{
  "encoder_arch": "transformer",
  "model": "contrastive audio-text model",
  "dataset": "synthesized solo parts of chorales (CocoChorales)",
  "train_examples": 39062,
  "gain_aug_db": 6,
  "n_mels": 80,
  "hop_length": 160,
  "input": "log_mel",
  "spec_augment": false,
  "win_length": 400,
  "tokenizer": "word",
  "vocab_size": 56,
  "loss": "softmax",
  "embed_dim": 256,
  "encoder_norm": "layernorm",
  "encoder_norm_position": "pre",
  "encoder_activation": "swiglu",
  "encoder_head_dim": 64,
  "encoder_fused_qkv": true,
  "encoder_bias": "none",
  "encoder_qk_norm": false,
  "encoder_layer_scale_init": 0.1,
  "encoder_parallel_block": false,
  "encoder_moe": "top_k",
  "encoder_num_experts": 64,
  "encoder_moe_every": 1,
  "encoder_expert_mlp_ratio": 0.5,
  "encoder_experts_per_token": 2,
  "encoder_shared_expert": false,
  "encoder_subsampling": 2,
  "encoder_layers": 8,
  "encoder_width": 128,
  "encoder_positions": "sincos",
  "encoder_pooling": "class_token",
  "text_encoder_causal": false,
  "text_encoder_width": 256,
  "text_encoder_layers": 8,
  "text_encoder_norm": "rmsnorm",
  "text_encoder_norm_position": "pre",
  "text_encoder_activation": "silu",
  "text_encoder_head_dim": 64,
  "text_encoder_fused_qkv": true,
  "text_encoder_bias": "all",
  "text_encoder_qk_norm": false,
  "text_encoder_parallel_block": false,
  "text_encoder_moe": "expert_choice",
  "text_encoder_num_experts": 4,
  "text_encoder_moe_every": 1,
  "text_encoder_expert_mlp_ratio": 2,
  "text_encoder_experts_per_token": 2,
  "text_encoder_shared_expert": false,
  "text_encoder_positions": "sincos",
  "residual_init": "none",
  "optimizer": "cautious_adamw",
  "learning_rate": 0.0017,
  "beta1": 0.85,
  "beta2": 0.95,
  "eps": 1e-08,
  "max_steps": 19200,
  "batch_size": 256,
  "epochs": 125.8,
  "lr_schedule": "wsd",
  "decay_fraction": 0.2,
  "final_lr_fraction": 0.05,
  "warmup_steps": 960,
  "weight_decay": 0.06
}
Rows from block 2 of the text encoder of a small contrastive audio-text model, named by matrix and row number. Rows with one number within an expert belong to one neuron, the router's apart. Each number is 128 + 32 x the weight over its row's rms, rounded and kept within 0 to 255. All counts start at 0.
Before each expert's rows are labels from the 100 texts, of 14848, where the router gives the expert most weight on average: "fires on" is the input token at the peak. Only what is clearly more common there than usual is listed. The data: synthesized solo parts of chorales (CocoChorales).
# router: router (text_encoder.blocks.2.mlp.router.weight, 4x256), inputs 0-127
# up: expert up (text_encoder.blocks.2.mlp.up, 4x512x256), inputs 0-127
# down: expert down (text_encoder.blocks.2.mlp.down, 4x256x512, transposed), outputs 0-127

# expert 2
fires on: "g"; "g3"; "a3"; "c4"
router.2 [119 186 147 108 131 131  97 162 139 119 138 137 153  68 145 125 150 125 108 170  96 136 121  99  96 136 125 119 117 106 123 144  64 166 101 159  81  86 161 110 101 150 137  96  84  51 179 179 136 176 131 105 170 152  84 153  89  90 114 141 146 149 152 100 171  96 129 104 125 161  80 106 141 158 152 124  83 123 183 186  82 105 174 103  91  98 174 124 124 170  76 162 192 138 131 113 124 151 179 150  93 139  49  57 161 113 131 105 107 144  60 179 174 142 116 127 177 148  50 167 122 125 150 170 130 113 125 142]
up.2 [120  97  99 149 166 135 171 169 135 133 175 164 193 159 153 128 168 145 140 137  81  68 161 117  68 101 112 153 117 133 102 144 127  30  93 113 114 145 142 105 127  98 138 163 153 142  75  92 157 125 144  78 149 110 140  80 135 127 139 125 151 100  93  78 114 152 107 169 135 139 183 101  86  96 117 125 173 145  60  83 153 128 159 154 161 126  71  83 135 154 147 105 140 125  86 159 163 101 107 145 169 134 134 154 148 115  93 125 131 112 113 130 121 124 115 110 120 199 145 106  73 123 130 149 143 176  75  60]
down.2 [129 155 161  90 107 216 217  97  75 134 142  99 128 126 120 123 127 118 122 119 113  98 160  85 106 151 126 169 155 117 123 153 147 113 146 107 134  61 103  71  96 122 197 120 145 161 172 120 172 100 157  65 130 111  84 109 139 158 104 115 100 171 134 162 110 149 147 112  90 139 127 133 129 171 152  85 143  69 122 101 163 127 140  51 125 133 133  94 112 122  95 154 145 115 191 140  50 127 100 161 107 162  91 144 128  60  88 123 149 117 101 143 148 101 166  61 173  97 183 119 148 156  88 123 150 148 121 197]
up.3 [141  84 101 139 140  78 100 104 139 111 126  78 148 160 130 114 144 119  64 156 121 123 128  96 143 162 151 195 148 108 107 139 170  86 138 105 139 102 164 131 135 102  39 122 120  95  98 144 124  87 156  72 125 117  88  81 125 149 144 161 116 160 106 152 136 112 133 139 144 147 183  74  91  87 123 248 169 150 138  77 113 109  80 199  99 129  90 130 192 144 151 168  89 172 142 162 143  95 200 150 179  52 152  99 127 162 118  54 125 126 103 115  50 135 100 107 105 147 153  98 148  97 128 148 153 146 106 109]
down.3 [ 84 127 147 137 130 159 168 132  62 100 108 106 125  60 141 127 160 112  70  98 158 116 122  96  34  95 137 178 144 109 125 183 186 112 158 155 171  60 125 150 126  89 126 166 125 128 122 117 118 162  89 130 135 197 153  94 142 122  76 203  75  90 142 111  99 135 126 103 131 126 116 133 134 143 139 129 106 126 105 129 116  92 108 143  68 152 147 122 114 128 147 118 142 134 108 177 148 137 117 144 118  77 106 119 146 141 150 136 128 123 148  93  92 151 121 124 113 132 101 136  85 112 123 107 162 178 105  77]

# expert 3
fires on: "#"; "5"; "b4"; "f5"
router.3 [145 163 157 120 148 123 163 146 108 156 139  76 104  99 120 178 108 121 120 153 118 114  99 148 107 158 119 124 127 121 193 139  99 152 105 111  70 180 105 153  94 153 144 149 143 108 190 130 130 149 163 169 112 141 129 203  59 172 119 139 141  79 163 151 114 152  95 129 124 134  90 162 137 155 168  95  82  71 145 158 136 111 150  77 157 102 141 162 102 109  92 139 139 123  95  75  69 165  89 153  94 197 134 143  79 113 112 111 138 131 114 189 180 142 142 147 186  72 120 138 107 123 153  61  59  68 146 139]
up.2 [165 134 111 149 187 190 166 151 141 168 157  97 155 127 143 134 200  85 137  70 105  96 123  99  83  94  80 126 137 113 151  76 156 125 101  74 129 181  94 108 105 144 106 135 154 125  84  85 194 102 129 213 112 160  77 155 134 134 155 103 179 153  92  75 124 170 168 172 131  83  76 167  99 136 114  91 108 125 149 130 126 107 127 123 128 129  84 101 150 117 128 100  76 108  96 134 118 162 107  89 143 132 188 128 117 147 100 207 174 155 131  91 131 159  95 112 109  95 100 152 100 120 128 116 176 140 139 109]
down.2 [159 132 183 151 124 148 171 104 162 116 130 118 141 118 123 115 107 118 199 119 146 153  96 128 105 120 167 138 115 140 182 120 145 136 161 113 112 157 138 159 131 124  81 169  96 127 149  78 101 150 132 220 152 161 174 152  94  78 167 112 201 114 172 180  81 147 100 154 148  84 133 144 128 118 139 138 105  95 155 173 144 146 105 118 133 126 107 180 144  54 123 122  73 174 126 121 125  75 161 111 107 115 105 102 170 122 113 167 149 129 181  89 117 119  94  87  76 138 113 151 135  94  79  79 128 150 160 106]
up.3 [177 167 133 127 156  84 111 153 125 163 150 144  99 115 112 212  89 147 123 143  93 138  87 120 136 169 127  99  87 167 142 186 111 181 128  94 101 105 146 141 108 135 120  92  78 120 143 194  83  75 149  79 165 137 146 164  86 153 131 151  81 133 130 143 111 137 114 113 120 198 131 102 155 126 113 112 181 157 145 110 112  58 124 119 137 134 214 180 118 179  91 199 122 159 181 121  89  92 186 121  72 120 119  79  89  95 141  76 104 111 117 172 123  70 133 112 132  82 136 103 163 101 164 119  82  75 115 169]
down.3 [145  84  84  97 102 119 157 140 138 144 131 148 111 119 136 190 103 127 148 194 100 105 121 103 128 151 106  81  99 156  86 172  92 136 168  91 109  81 124  91  57 145 132 136 138 134 119 139 147 113 132  50  83  74 123 127 151 202 164 153  87 121 132 139 111 144 145  72 127 179 183 140 127 172 143 104 172 115  97  63  95 138 143 123 120 148 151 140 135 166 145 164 134 146 153 109  99  99 112 111 151 123 113 180  56 139 106 116 138 151  97 141 123 136  92 163 140  89 151  88 118  96 123  75 109 109 112 153]

# expert 0
fires on: ":"; "a3"; "b3"
router.0 [146 166 147 122 170 114 155 181 156 154 170 187 168 115 115 137 154 127 158 130 113 126 142 136 101 123  83 155  86 148 131 131  50 158  60 128  64 138 131 131 144 161 126  97 116  94 148 176 164  94 157 123 124 125 174 182 103  82 126  80 165 131 130 118 141 152  90 101  93 184  80 137 104 136 153 128 104 180 158  99 132 122 203  80 157 150 187 115 133 130  84  92 162  85 146  70 117 149 114 124 114 167 117 119 113 149 172 105 132 106  47 183 181 113 153 187 179 105  67 146 132 129 157 116  95 114 100 142]
up.2 [163 111 120 124 145 145 146 143 110  75 121 115 144 117 114  55 128  99 132  86 111 166 137  91 137 136  83 129 162 129 144  72 150  66 148 130 135 104 134 116 118  96  46 147 155  95 107 104 151 149  84 129 164 121  98 118 190 161 139 112 174 150  91  84  67 149 171 170 127  82 186 114 127 133  58 148 158 102 140 132 159 168 128 117 112 123  99 169 120 106 146 128 128 118 167 177 185 122 123 116 147 120  92 164 164 101 128 145 123 128 167 111 134 107 133  69 112 167 147 145 104 161 113 100 167 140 111  85]
down.2 [156 123  82 136 167 128 111 128 162 175 203 149 109 136 164  58 169 119 120 175 153 117 164 122 130 144  86 163 120  79 130  90 137 126  61 147 125 101 123 125 160 174  82  44 133 125 107 183 161  66 133  72 128 125 110 133 104 145 124 119 169 108  57 161 152 192 156 183  99 142  85  87 167 121 111 156 132 202 102 153 128 180 139 168  80 108 112 135 156 123  89 115 165 128 190 111 144 185 163 121 151 120  83 122 136 153 163  99 161 190  87 165 139 109 117 139 182 150 123 161 134 165 152 124 149 118 114 160]
up.3 [144 198 126 120  99 105 190 141 115 126 124 217 110 106 127 119  90 125 126  84 142 182 126 115 184  40 139  98  79 172 127 129 103 165 110 113  94 143  89 130 130  92 117 125 133 124 123 161 126 110  92 131 143 183 141 132 106 125 137 117 172 147 168 115 121 182 124 128 139 152  65 149  63 123 117  93 127 147  99 136 129  81 130 119  88 135 163 107 145 150  97  78 101  91 114 121 155 124 110  69  83 163 133 122 104  94 153 150 143 122 111 105 103 132  81 150 108  95 120 118 164 145 128 136 132  85 123 139]
down.3 [115 180 130 123 151 132 139  68  52 120 143 113 118 134 130 119  94 129 164  78  92 105 136 168 111  92 173 127 174 137 144 125 138 114 150 143  98 149  98 126 130 116  88 147 129  84 159 111  66 203  62 104 207 143 163 125 109 155 180 167 173 129 140  75 169 159 127 101 134 151 170 163 163 164 114 145 116  79 131 140 136 179 135 104 148 119 131 105 100 130 147  85 131 121 142 181 152 115 107  89 101 162  84  73 156 114 151 167  74  93 207 109 153 136 147  87 100 113 150 100 164  66 126 116 156 128 189 125]

# expert 1
fires on: ":"; "3"
router.1 [ 77  83 136 129 121 164 116 132 141 130  85 172 130 150 133 122 127 144 144  98 160 150 149 160 188 137 165 142 107 167 128 119 144 151 155 168 186 123 115 142 163 121 180 147 113 147 119 159 137 115  83 186 124 116 212 106 142  83 104 119  40 183 122 156  90  86 108 147 133 115 145 146 143 143 137  69 114 158  91 108 200 101  75  99 109 152 129 152  98  74 126  85 113 110 174 131 140  95 139 109 159 114 157 149 114 154 161 204  98 140 214 115 120 110 138 106  77 112 160 102 131 133 128 162 114 151 146 156]
up.2 [189 151 133 143 137  99 122 142 101 114 163  86 130 128 119 115 118 107 129 129 103 132 131  97 110 144 111 144 196 119 132 125 119  85 102 117 103  98 138 125 109 132  68 106 148  85 130 108 152 144 150  67 129 105  65 176 119 151 119 118 208 118 128 117 137 141 135 128 124 123 130  90  89 118 132 191 145 105 139 148  59 123 150 142 145 131  83 107 167 175 108 137 154 128 108  97 101 144 142 134  85 150 136  96 142 130  83  69 158 111 103 134 122 122 122 124 173 157 104 148 102 135 124  82 138 126 112  92]
down.2 [162 112 139 110 123 150 123  72 117 168 155 101  99 160 137 190 155 146 142 153 176  60 138 145  76 112  78  92 171  99  88 111 154 155 126 111 185 174 101  99 141 150 131 113 163 158 191 160 175 154 144 135  79 191 138 162 148 160  50 175 113  85 111 134 135 100  85 104 112 128 130 110 136 164 158 120  82 120 174 102 103  85 126  98 177 126 132 179 133 123 155 101  87 137 121  17  77 129 125 150  90 102 118 117  94  78 156 140 119 102 155 155 117 140 152 142 156  61  87 109 194 105 120 143 145 144 171 103]
up.3 [171 177 120 141 157  92 113 133 113 157 152  79 104 112  87  95 104  81 109 131 150 157  92 100 166 151 117 128 174  97 158 103 123 112 121 122  83 123 162 143 106 126  81 106  95 105 145 158 142 135 127 134 157 114  27 151 111  91 144  97 207 152  99 158 131 152 173 145 138 107 126 110 130 134 176 149 158 145 153 109  53 120 168 155 106 102 112 122 159 151  86 130 165 126 134 106 142 135 143  98 115  93 133  87 153 133 127  98 142 133 132 132 126 103 167 113 156 159  52 175 136 133 122 116 141  71 126 109]
down.3 [114  53 125 123  91 116  83 100 119 118 107 119  97 184 147 202 143 141 139 117 165 117 143 177 126 151 137 127 163 164  77 123 146 133 144 114 196 180 146  88 116 155 110 140 154 122 189 169 121 156 133 148  88 165 152 123 129 175  81 149  83  95 130 107 168  82  94 122 143 170 122 124 132 161 137 158 103 112 145 118 136 104  77 139 154 111 104 146 103 104 195 101 113 127 151 105  88 126  99 140 145 116 157  99 118 156 128 160 140 118 162 106  46 144 104 106 115  95 152  82 181 118 121  61  94  94 137 116]