From a checkpoint of a small contrastive audio-text model: 39062 training examples.
Rows from expert 30 of block 5 of the audio encoder, named by matrix and row number. Rows with one number belong to one neuron. Each number is 128 + 32 x the weight over its row's rms, rounded and kept within 0 to 255. All counts start at 0. Numbers have three digits each. After the name is the row's rms in percent of the matrix's.
# gate: expert gate (encoder.blocks.5.mlp.gate, 64x64x128), inputs 64-127
# up: expert up (encoder.blocks.5.mlp.up, 64x64x128), inputs 64-127
# down: expert down (encoder.blocks.5.mlp.down, 64x128x64, transposed), outputs 64-127
gate.1 169:124122088114102128171158142141103154176172090124126125151099094116096112147101111102128145096098115084080101132144164048117094058174074133098169158190135094140127071200121117102078092162153127
gate.2 070:095131122142131129152150106123114144149136169150128117159215124159115157147135138076103143155119079130162126145122116098146112184177094147138112110062116166144125157135078112193122175119159170
gate.3 157:130173087117108129170114169124111125146137113154148111139099096092120125156133114146167102102080140157088066093154151090116110063169087128111196174195136106125147096196132175127080082134127096
gate.4 063:051072111133140115136061138118085177159138108166105203119124122144132157120153167108133133130160118153138131125083103100127117119107048085137098120084066152130170158077154104150103166061112089
gate.5 091:202193134137129122199127138120129147151159112183140123180124121128125173164139140141176151144094141150120110155090135212106087084066098117132118141123089121102151128141133134110078065116110124
gate.6 120:119132167099145161131099081095123137124098116120129110099132156105096101127130131098112116100162096212138086115126116136090171230165211106112099093139087164160139084185066121153178065123120168
gate.7 059:096094151109159111117139101176153141131197117142167108094134105142107167149128181085114121118142139119098154125122109144118113175080061087151109204138101124108117141075081135182105215160131145
gate.8 097:094078114116123140146139127172092169206163129126096132144090104120080107154089113124115071120094104130102072117150127075127116030191102118124166127170132111118157102167125124142097119115133095
gate.9 100:149129140126125117132172158152103192204128146174135100120116084147091118162100141116123100116065078111077092123111137081104083069162092149143142168145090091077133138131100110151072116158159101
gate.10 134:163128116120116157145143167085112144141134112140151103136131120124138144162133134132140126113077107116116086104146131100132100042180121132089182113160135124136125084194145165104091077126122073
gate.11 077:126134176105103114156150044200132106141159148083118125166126150092155174142142187134128137113126206115140072158148131111090121153126141140146137182131117170054116179094111104130150146096063128
gate.12 110:139167135109121179109144141105131147096093118121152068080127099080166130155195137184134110123105160190157085116126117099079163144202168127078169090105120123136132083207136167144165087098087126
gate.13 133:147116147100146152125107050126123119104095122116125135105130203113071115122126132091109115108186089178144074119123119122089141199153201131121074077156097146169116114167115149109173075109119180
gate.14 074:107158179109123183081181149090106144146106130127118074095150151109144146142152121186127079139101108134175114143162099111132109132170195090117102140154188116114121086161128163074144118143139100
gate.15 106:146109139153115174118167144096129122128096097142120085114130139158181170155141130135134081118117091092174103127138093089133077116203178146083110078157188127114096091174144131060104083106134097
gate.16 105:134126164123100164065146119097137142153092150125159077091148160118150144151156120144117084133137108154178113128139110095095134191171244072089107110133165142118141083184104138103145078106108152
gate.17 162:126138086125104111145131119177095127136133102113114138164114108118116115146135084126131116109125119103103099074142144073117089067209101147084219116174147071176157069186139121097099062132115114
gate.18 061:114118184145119143188146112083102136113148147132085081086147171160175146081182150127126108125063163108112116154143066117173110116162153105120102115163155145084131109118107147107114158174155075
gate.19 073:129162053144142152110117102092112114163162153149179186135114128118146153139143150140206172147131200138117194127094190192122105104150089114173150160185078126119162158162118146060102031124169088
gate.20 105:130116139132162150106103073135148101154091131106117165147148163116095100152096140085105116087129061162120138118069142115096179165118133172084138109103083098181106096160118125113160042130117183
gate.21 188:142129103098107138148140136138107141140124077112139145136083072116112095139102096116143110129087128119105083130160160049130154025189096145090199123193165084144124092209128101130113103156136155
gate.22 056:134124106105182126184141145140129107104147153189150116116122101191177114171111151144129165125127150132117144137063126122150109059156131102190098123175173162110119152094077130129144134248155136
gate.23 075:110105192113105175119169121113169146157108127135161081092108143151153159151146158152128122151093104121124124135162092123074144073088139053102113156088136155097118084097169156104104066205083104
gate.24 041:114087156130129146143133140167203084120210122189172138177125130132156176165147210157088161147134118144115103182144137119095122127142137136126080117049141103063079156087113157135125063166084133
gate.25 066:100126107110110115143083061135136085167166116102126188115110123131096142121111147079166150148144142123124124120106124191144177214101186128142165156161090129104153182089136086180174220134094153
gate.26 077:165136158135125115207121100210125138108162158163132079167103141137136132134178179113125155096139119113082128135108154212123139117046110117141129203156065106112128141099107176123114149131085124
gate.27 096:117129142102155173130156144137102094094089117134133087087096155103171177129164141186144123128097141139126130168141142089083174076136125117143106150190173080149124119142151156067155067144139113
gate.28 073:119103139158121133090170131099093149168158133137126087118158129187106124149125139102122111141088104117134157164108099134164078174118099091121089136091094127120173148072134046118061184133146076
gate.29 083:097146144110125201094180167094127135130095138147156071120135153103157162154152124192117093114095129126185101161163108103100139095175187089125108112157166106092117128175101172094135081155127095
gate.30 070:109147104127124130099136100109131111192105151165127159155108098132092118092126090136108118148185127172183104181109170174162141138140084134157141188153160150154123165103154122174154201076137123
gate.31 064:067105110121117151161107134142115121139178096132116197104125081170132127123107145114097120107139109121114178087160119181148096117115093157132124068131096126142130142124165043160075133091138123
up.1 167:137133102127126137141149142139121159190165106142159133158084104123112119155118104098141131126079106094075077131140162046121116051192095113103195153192152094109123084198111133094106105155148124
up.2 067:132138166147156179051136182105135178174104127129139107112101091088087127113152126153143098157130117173084110143153133128127147093142111066176141115162146119115127068146138158119141127144129134
up.3 159:108082161139147122087143091133137117107100138101094149106139154153138135099119149103103155148184111106176198148118105161131134196091166136135059069068130143142105161056139062118178178118131162
up.4 065:121175134105096196115113182099113112081100126112123090093149135108129101122166097147122047117102120131159111124170098114180103199135179124092083101167180165169091093188138158101126089111161121
up.5 088:129153104134113081155152115154099192180134116124120145119100073142120138133144105161195116124116145192113153152120111195130099074101081111143162163140067122153146158129148125128074088086097129
up.6 111:155130110172127116147146201140132132143163146143121147160113117165169161156145139147150139167117153053091151135113157130130073073096020120147133165138170119093134178103156126092034157126159024
up.7 064:116168112137116154109183147072109148054069140136092114124097156142157101127144110178141151148116136127169118105154105085097178122214141139099129035096107121100147118173210156081135055104115121
up.8 093:129156123125152121114102096123145090064104106117147154097129124144155148116177127134134174159158167131153200140098137199129143238067124141142089117092106123144092151056120091129135115143132145
up.9 111:101145127133121118092086088127155102088110112066115171104131143093138117099159120149107132117182144151168184084135129194140167176112148123107120090081136148181093135126139134120205112070072151
up.10 131:157141119110107159162154171080112156153137120138135092135124108126139126168145138135120113110061098119107100112151125085120085051185126126079188111170131106133119090197135159090098070143134074
up.11 069:080125135116156164121130175068135169178128132158192125158120139130139124184132116105125128146150046122112147096113123128107137043168147071150124051169173151106095183154066113176095142159137177
up.12 110:111102114167131078167126112154121135148173150141108182179130138189114145108076113073152154131131078070096189137137138153184091117046089126182085166155131131105134165059121087123103169145161128
up.13 119:126114131160135106147153197132123149170158150126131109156120070157157153155132149152126149142081164092091153138092144103146090067102066109129166202115144121083151173096130133142069171129122066
up.14 078:112150185131121175079190144109091141136094111133128069095139164120149134130138117193118096136095132116177111134170108100117130115180180102114106125141180114109114102162115160086142104139124119
up.15 100:136159119100132093146073105151121139136153147128129176138139125107075104100105123119138164131138179155074166107131169167130186151028088108170146172093093137125165158096110123192150187144107166
up.16 101:111140151116091156040155136144114135136108129090136064082138134106149124121144109166128109112085124155150122129168099080089131164171209107080160084110191114143109079173109120120181098108087142
up.17 158:133150101123111157165171135107111114150164108122121106167117113116128121148118099151143140128091156136072021140143150113151135023156098134117176141178138124167152085181162169143114130167115122
up.18 058:122129177129117119152138080120106094146129138111143112070135141126213163116153131165114118161108148096144178125184095084149054156149153129108116133156170127126085085147073133083087087114171086
up.19 065:106099070110131146081103124148138148160166161133172221165093123120139131130159131075166180133074073107149225154099137110137138120149119132144122131159161107128130110175107128068105068163145126
up.20 099:117129141140140133140121052134134107138141133118137159171143167138124117124098128076116124090140054158113135119094124106116177165146146175103141113128120121200126066156083128116152063142096157
up.21 189:137123114098123141156130127142106142154145092125140152143082088113094103142120086114138122135095134119101080125160164052129158043211091140097184119194153098136121090188125102124101092140131146
up.22 062:113118084125146131099097143144097071162142111131112150143163098163167120142096139161079117144072136147161154141125103117133106111142110173135115139123197067138051240096081146217110179165161119
up.23 077:145103190128109145088163094085151166171125116112165117066121174152169151120125119158134117168125133136098163129152095129098123105117134087107155136094129148045121136115183144131110100213082123
up.24 046:198034169176173133128144145117162204129139117159185093181121121112080205131144132151146078118132123062134110132145154134087077088103084123104170148156119110060122173104164077109106119143098152
up.25 071:171124122146091127130143185142090170117133056135146077132157125130147148129173128167122112126067120074093093156159127069140065072157079111120092103151111113140151069188155162117116046157132123
up.26 075:145157163140140143128117113167154121103148120142186075136161185121148179147156146156067116085133153120135135128098155190118171120081160089113107167151136128097071135132062221162127126189121149
up.27 097:120140166126149157111157169136098090131106110158122095090106135104142188130144131185146115133103175139108103177145121087127151075146125120155090163168157096124127121154190152100145104147134101
up.28 082:119087135131149129098149107086113111190167145167121131125162168182089139101110122123138124164151097141172205173118127158139071183087112106177087168137130136116147150087135039111104181123175101
up.29 084:169096105141129068169087086170153125112158130104091197141111120146096108097112137055134163138180116122081148108081139127137135139089069154142127139105091142155137139086127108158131164126122178
up.30 072:114145107123105134108124123041130099171154156146116089146137135130090103094112082126107082150144134154131072150160152173205132132138145165153144136130192168108123148167127141148159205171114146
up.31 079:124127146136144162046090178132093152175086152127108156100129139147151129123109130150127102134178133109156146098145148138148099137147198152146099074161198114150133130146151080135152218109130146
down.1 172:155128091125121131131140166152125135111144125165160156064101072141123122139136151133118097137142127169109077168121112128236143093088072074123138183106062128067148108099157133173144132026122181
down.2 077:144134124124106106147118108166106079071171136139176128169127191169104138121172142149147170138074127108146077198164129137148107094114118186107156163118166099093173103119093138155112169075129110
down.3 152:095137134122111138149134107095148144157105100168080126229153191113136134109114120074147152111102106076156148102142113130034084172150163194124110046125199119132131147122157154078138121214150133
down.4 071:138162101100122086133120148182098140094095144189117160117140181163109130079118109108123138112143140173085074192135131154154136038136103170062123099094166091115088180082145145070159129070111152
down.5 090:140108099171167066125093108194084088116136157101134119098160093138126114133090125143116111157147179134058122117116143085092149141113093038165152141148169104187128122152078140220117139106101131
down.6 109:123137099141152071136147151134133136083159148148123180070078161131134124127095111106111133093145121084117128129160153151172098058118099223091109110098176131098147133115149079080144126093104160
down.7 073:119151175145119126143140159146128133099112103128131179131100191128094137138111091105106130136154146136057096186086131124125118105159144252109126133157181120118088081130141129060121105133118059
down.8 102:110113101151118087154145119088146118137096092078137105144102118114139133188140117096112171118106131066105166103128134120036122192102176182121082058123193176158149098142134123070127105218158133
down.9 106:109155164143129114143145108098164137159107105129077142115108156095086138120145187117119150143114072079136185093164147162055106115095149205131126093122151168182087123133149089043122134255133144
down.10 126:178087112143151148112110127122143146126123176125158094076136053151132112126125162138122103131142115175154136138141095112228135131118083084159145185116057112112188150112133078165119143073157175
down.11 078:081108140123156079180121137124136180153101093109102158130132147135127173165140083125166137157137100083213148081097138124064082157141190100111149105107183143080135114128133085107135164048061156
down.12 095:108136120147185116161158141104144138106172120155127208149109147118118157093110107107110138113123127091167114195121167162120128085180113200097129102127201130103113153096139142097145110142107175
down.13 125:132101114127153076138168145129127143105112117120111140062075117138107101104095121127087139104146129105102136095143103138132089080148100209094124080098201108103104161129179115084138097098130186
down.14 082:157093144137095164126134089079143193172165121103152070138115087108150143167149139147100089133127124112147162063106103070143139170128136028175121165146083167109164125157101069190109105171139134
down.15 107:089150118136129124151130132118091106106130081134101157145139210111127124092132106086150139128121124068071107194119143146128112151120166231097150077114172121163088119112133169021134160121109086
down.16 093:155116183126095148113083136083125139162142113108151070140117064154146160169140112139086128131138123085150130088120084095099163155167127016172138163157080148107159144151078114180115111185146130
down.17 151:172097149147132149136158122168114152122139158110159157008139088150127160113126134134121096134147133156070130126134106128221141154088117094147152164157132126105149121128166067157104160040130144
down.18 069:113091119125105137136097090105117143146156145109117066160120114142134118154157172141132094136142150117154173080118111044173133203156154081160107113132106146079175133157124038176102152158132165
down.19 076:154178171143092129148165122088124077111143150130127112186117132109154113172156131138118129144147113076236122104092100201127103089150162141149110080126105145102149113132163102113102089133129073
down.20 108:116135107087138160098077147131169139133085166154099139205146132126167144140149096127132123118097168191194102126091159123065157149123157070091137118114089101148121131113116138147141124129149099
down.21 177:156114098131107148099145147158141122106155133148127137090130081143134122121113167128133096123145149182104094149135099132239151125077081074113137191124051095099135124134140143187117137029128140
down.22 061:149196111126104148123131161145115112101103146072121127133146109124159116201110153115146110124130155169127097132161135123046098153123099043169158136057069108136163123184130206140118155094147126
down.23 086:174136130138102135095129148037159112109092166143119110179098115100109116173082104133097072100124137145183178020140120151138136163095147081136140100095100095130150115179097149181113098176135152
down.24 048:162112169107179106181101106171129155190139105131099161111140140106130144096148074148152166129122129133185125141107154166080089092104107130136159111135174199113102176116095103095133158081124128
down.25 076:109145136171133117171111137148151127142117102151103132177067202145119152139129110115123127117095094112072143140146144159075153126183160201082142098135241152201131130136104156077127151174097077
down.26 082:111146086086129163123135131201139096125130113186096163132134187106133127071142131120123074105127097155217075165133186178153115106086084140085189121069140082106133130121153151115140093057140121
down.27 093:136115145136095142126158132073124159172153133105111088110104089082113119145129135158143109136166134152142191017117116104134131130070129025156083144120076131161150112133185081140113103150093089
down.28 087:150133081109098152112069119119101125102104134117170093157154078145147094124093091142129142118092153143108101116118091099206114169069093097165133146127134057151153094143147141160120127083153082
down.29 088:079174074156165080142100151167121094079120117155120210115132172126120110117119127095129167122120116121118084181130148156131104097152110226054122104109191092161116096090163171082128120075111134
down.30 069:086151153115136138154155073131152104152137168115174151143176131114161122184150153103133163140145104148203063221118132116123132167156139111136152112174083179088166130111147180151124127101129051
down.31 072:106127076142095131113119178168088119088124156119152174088148165128132123054164148120157071111119100148112082218161148156169111101113126185110133145084097096042138139122119162097134111038158134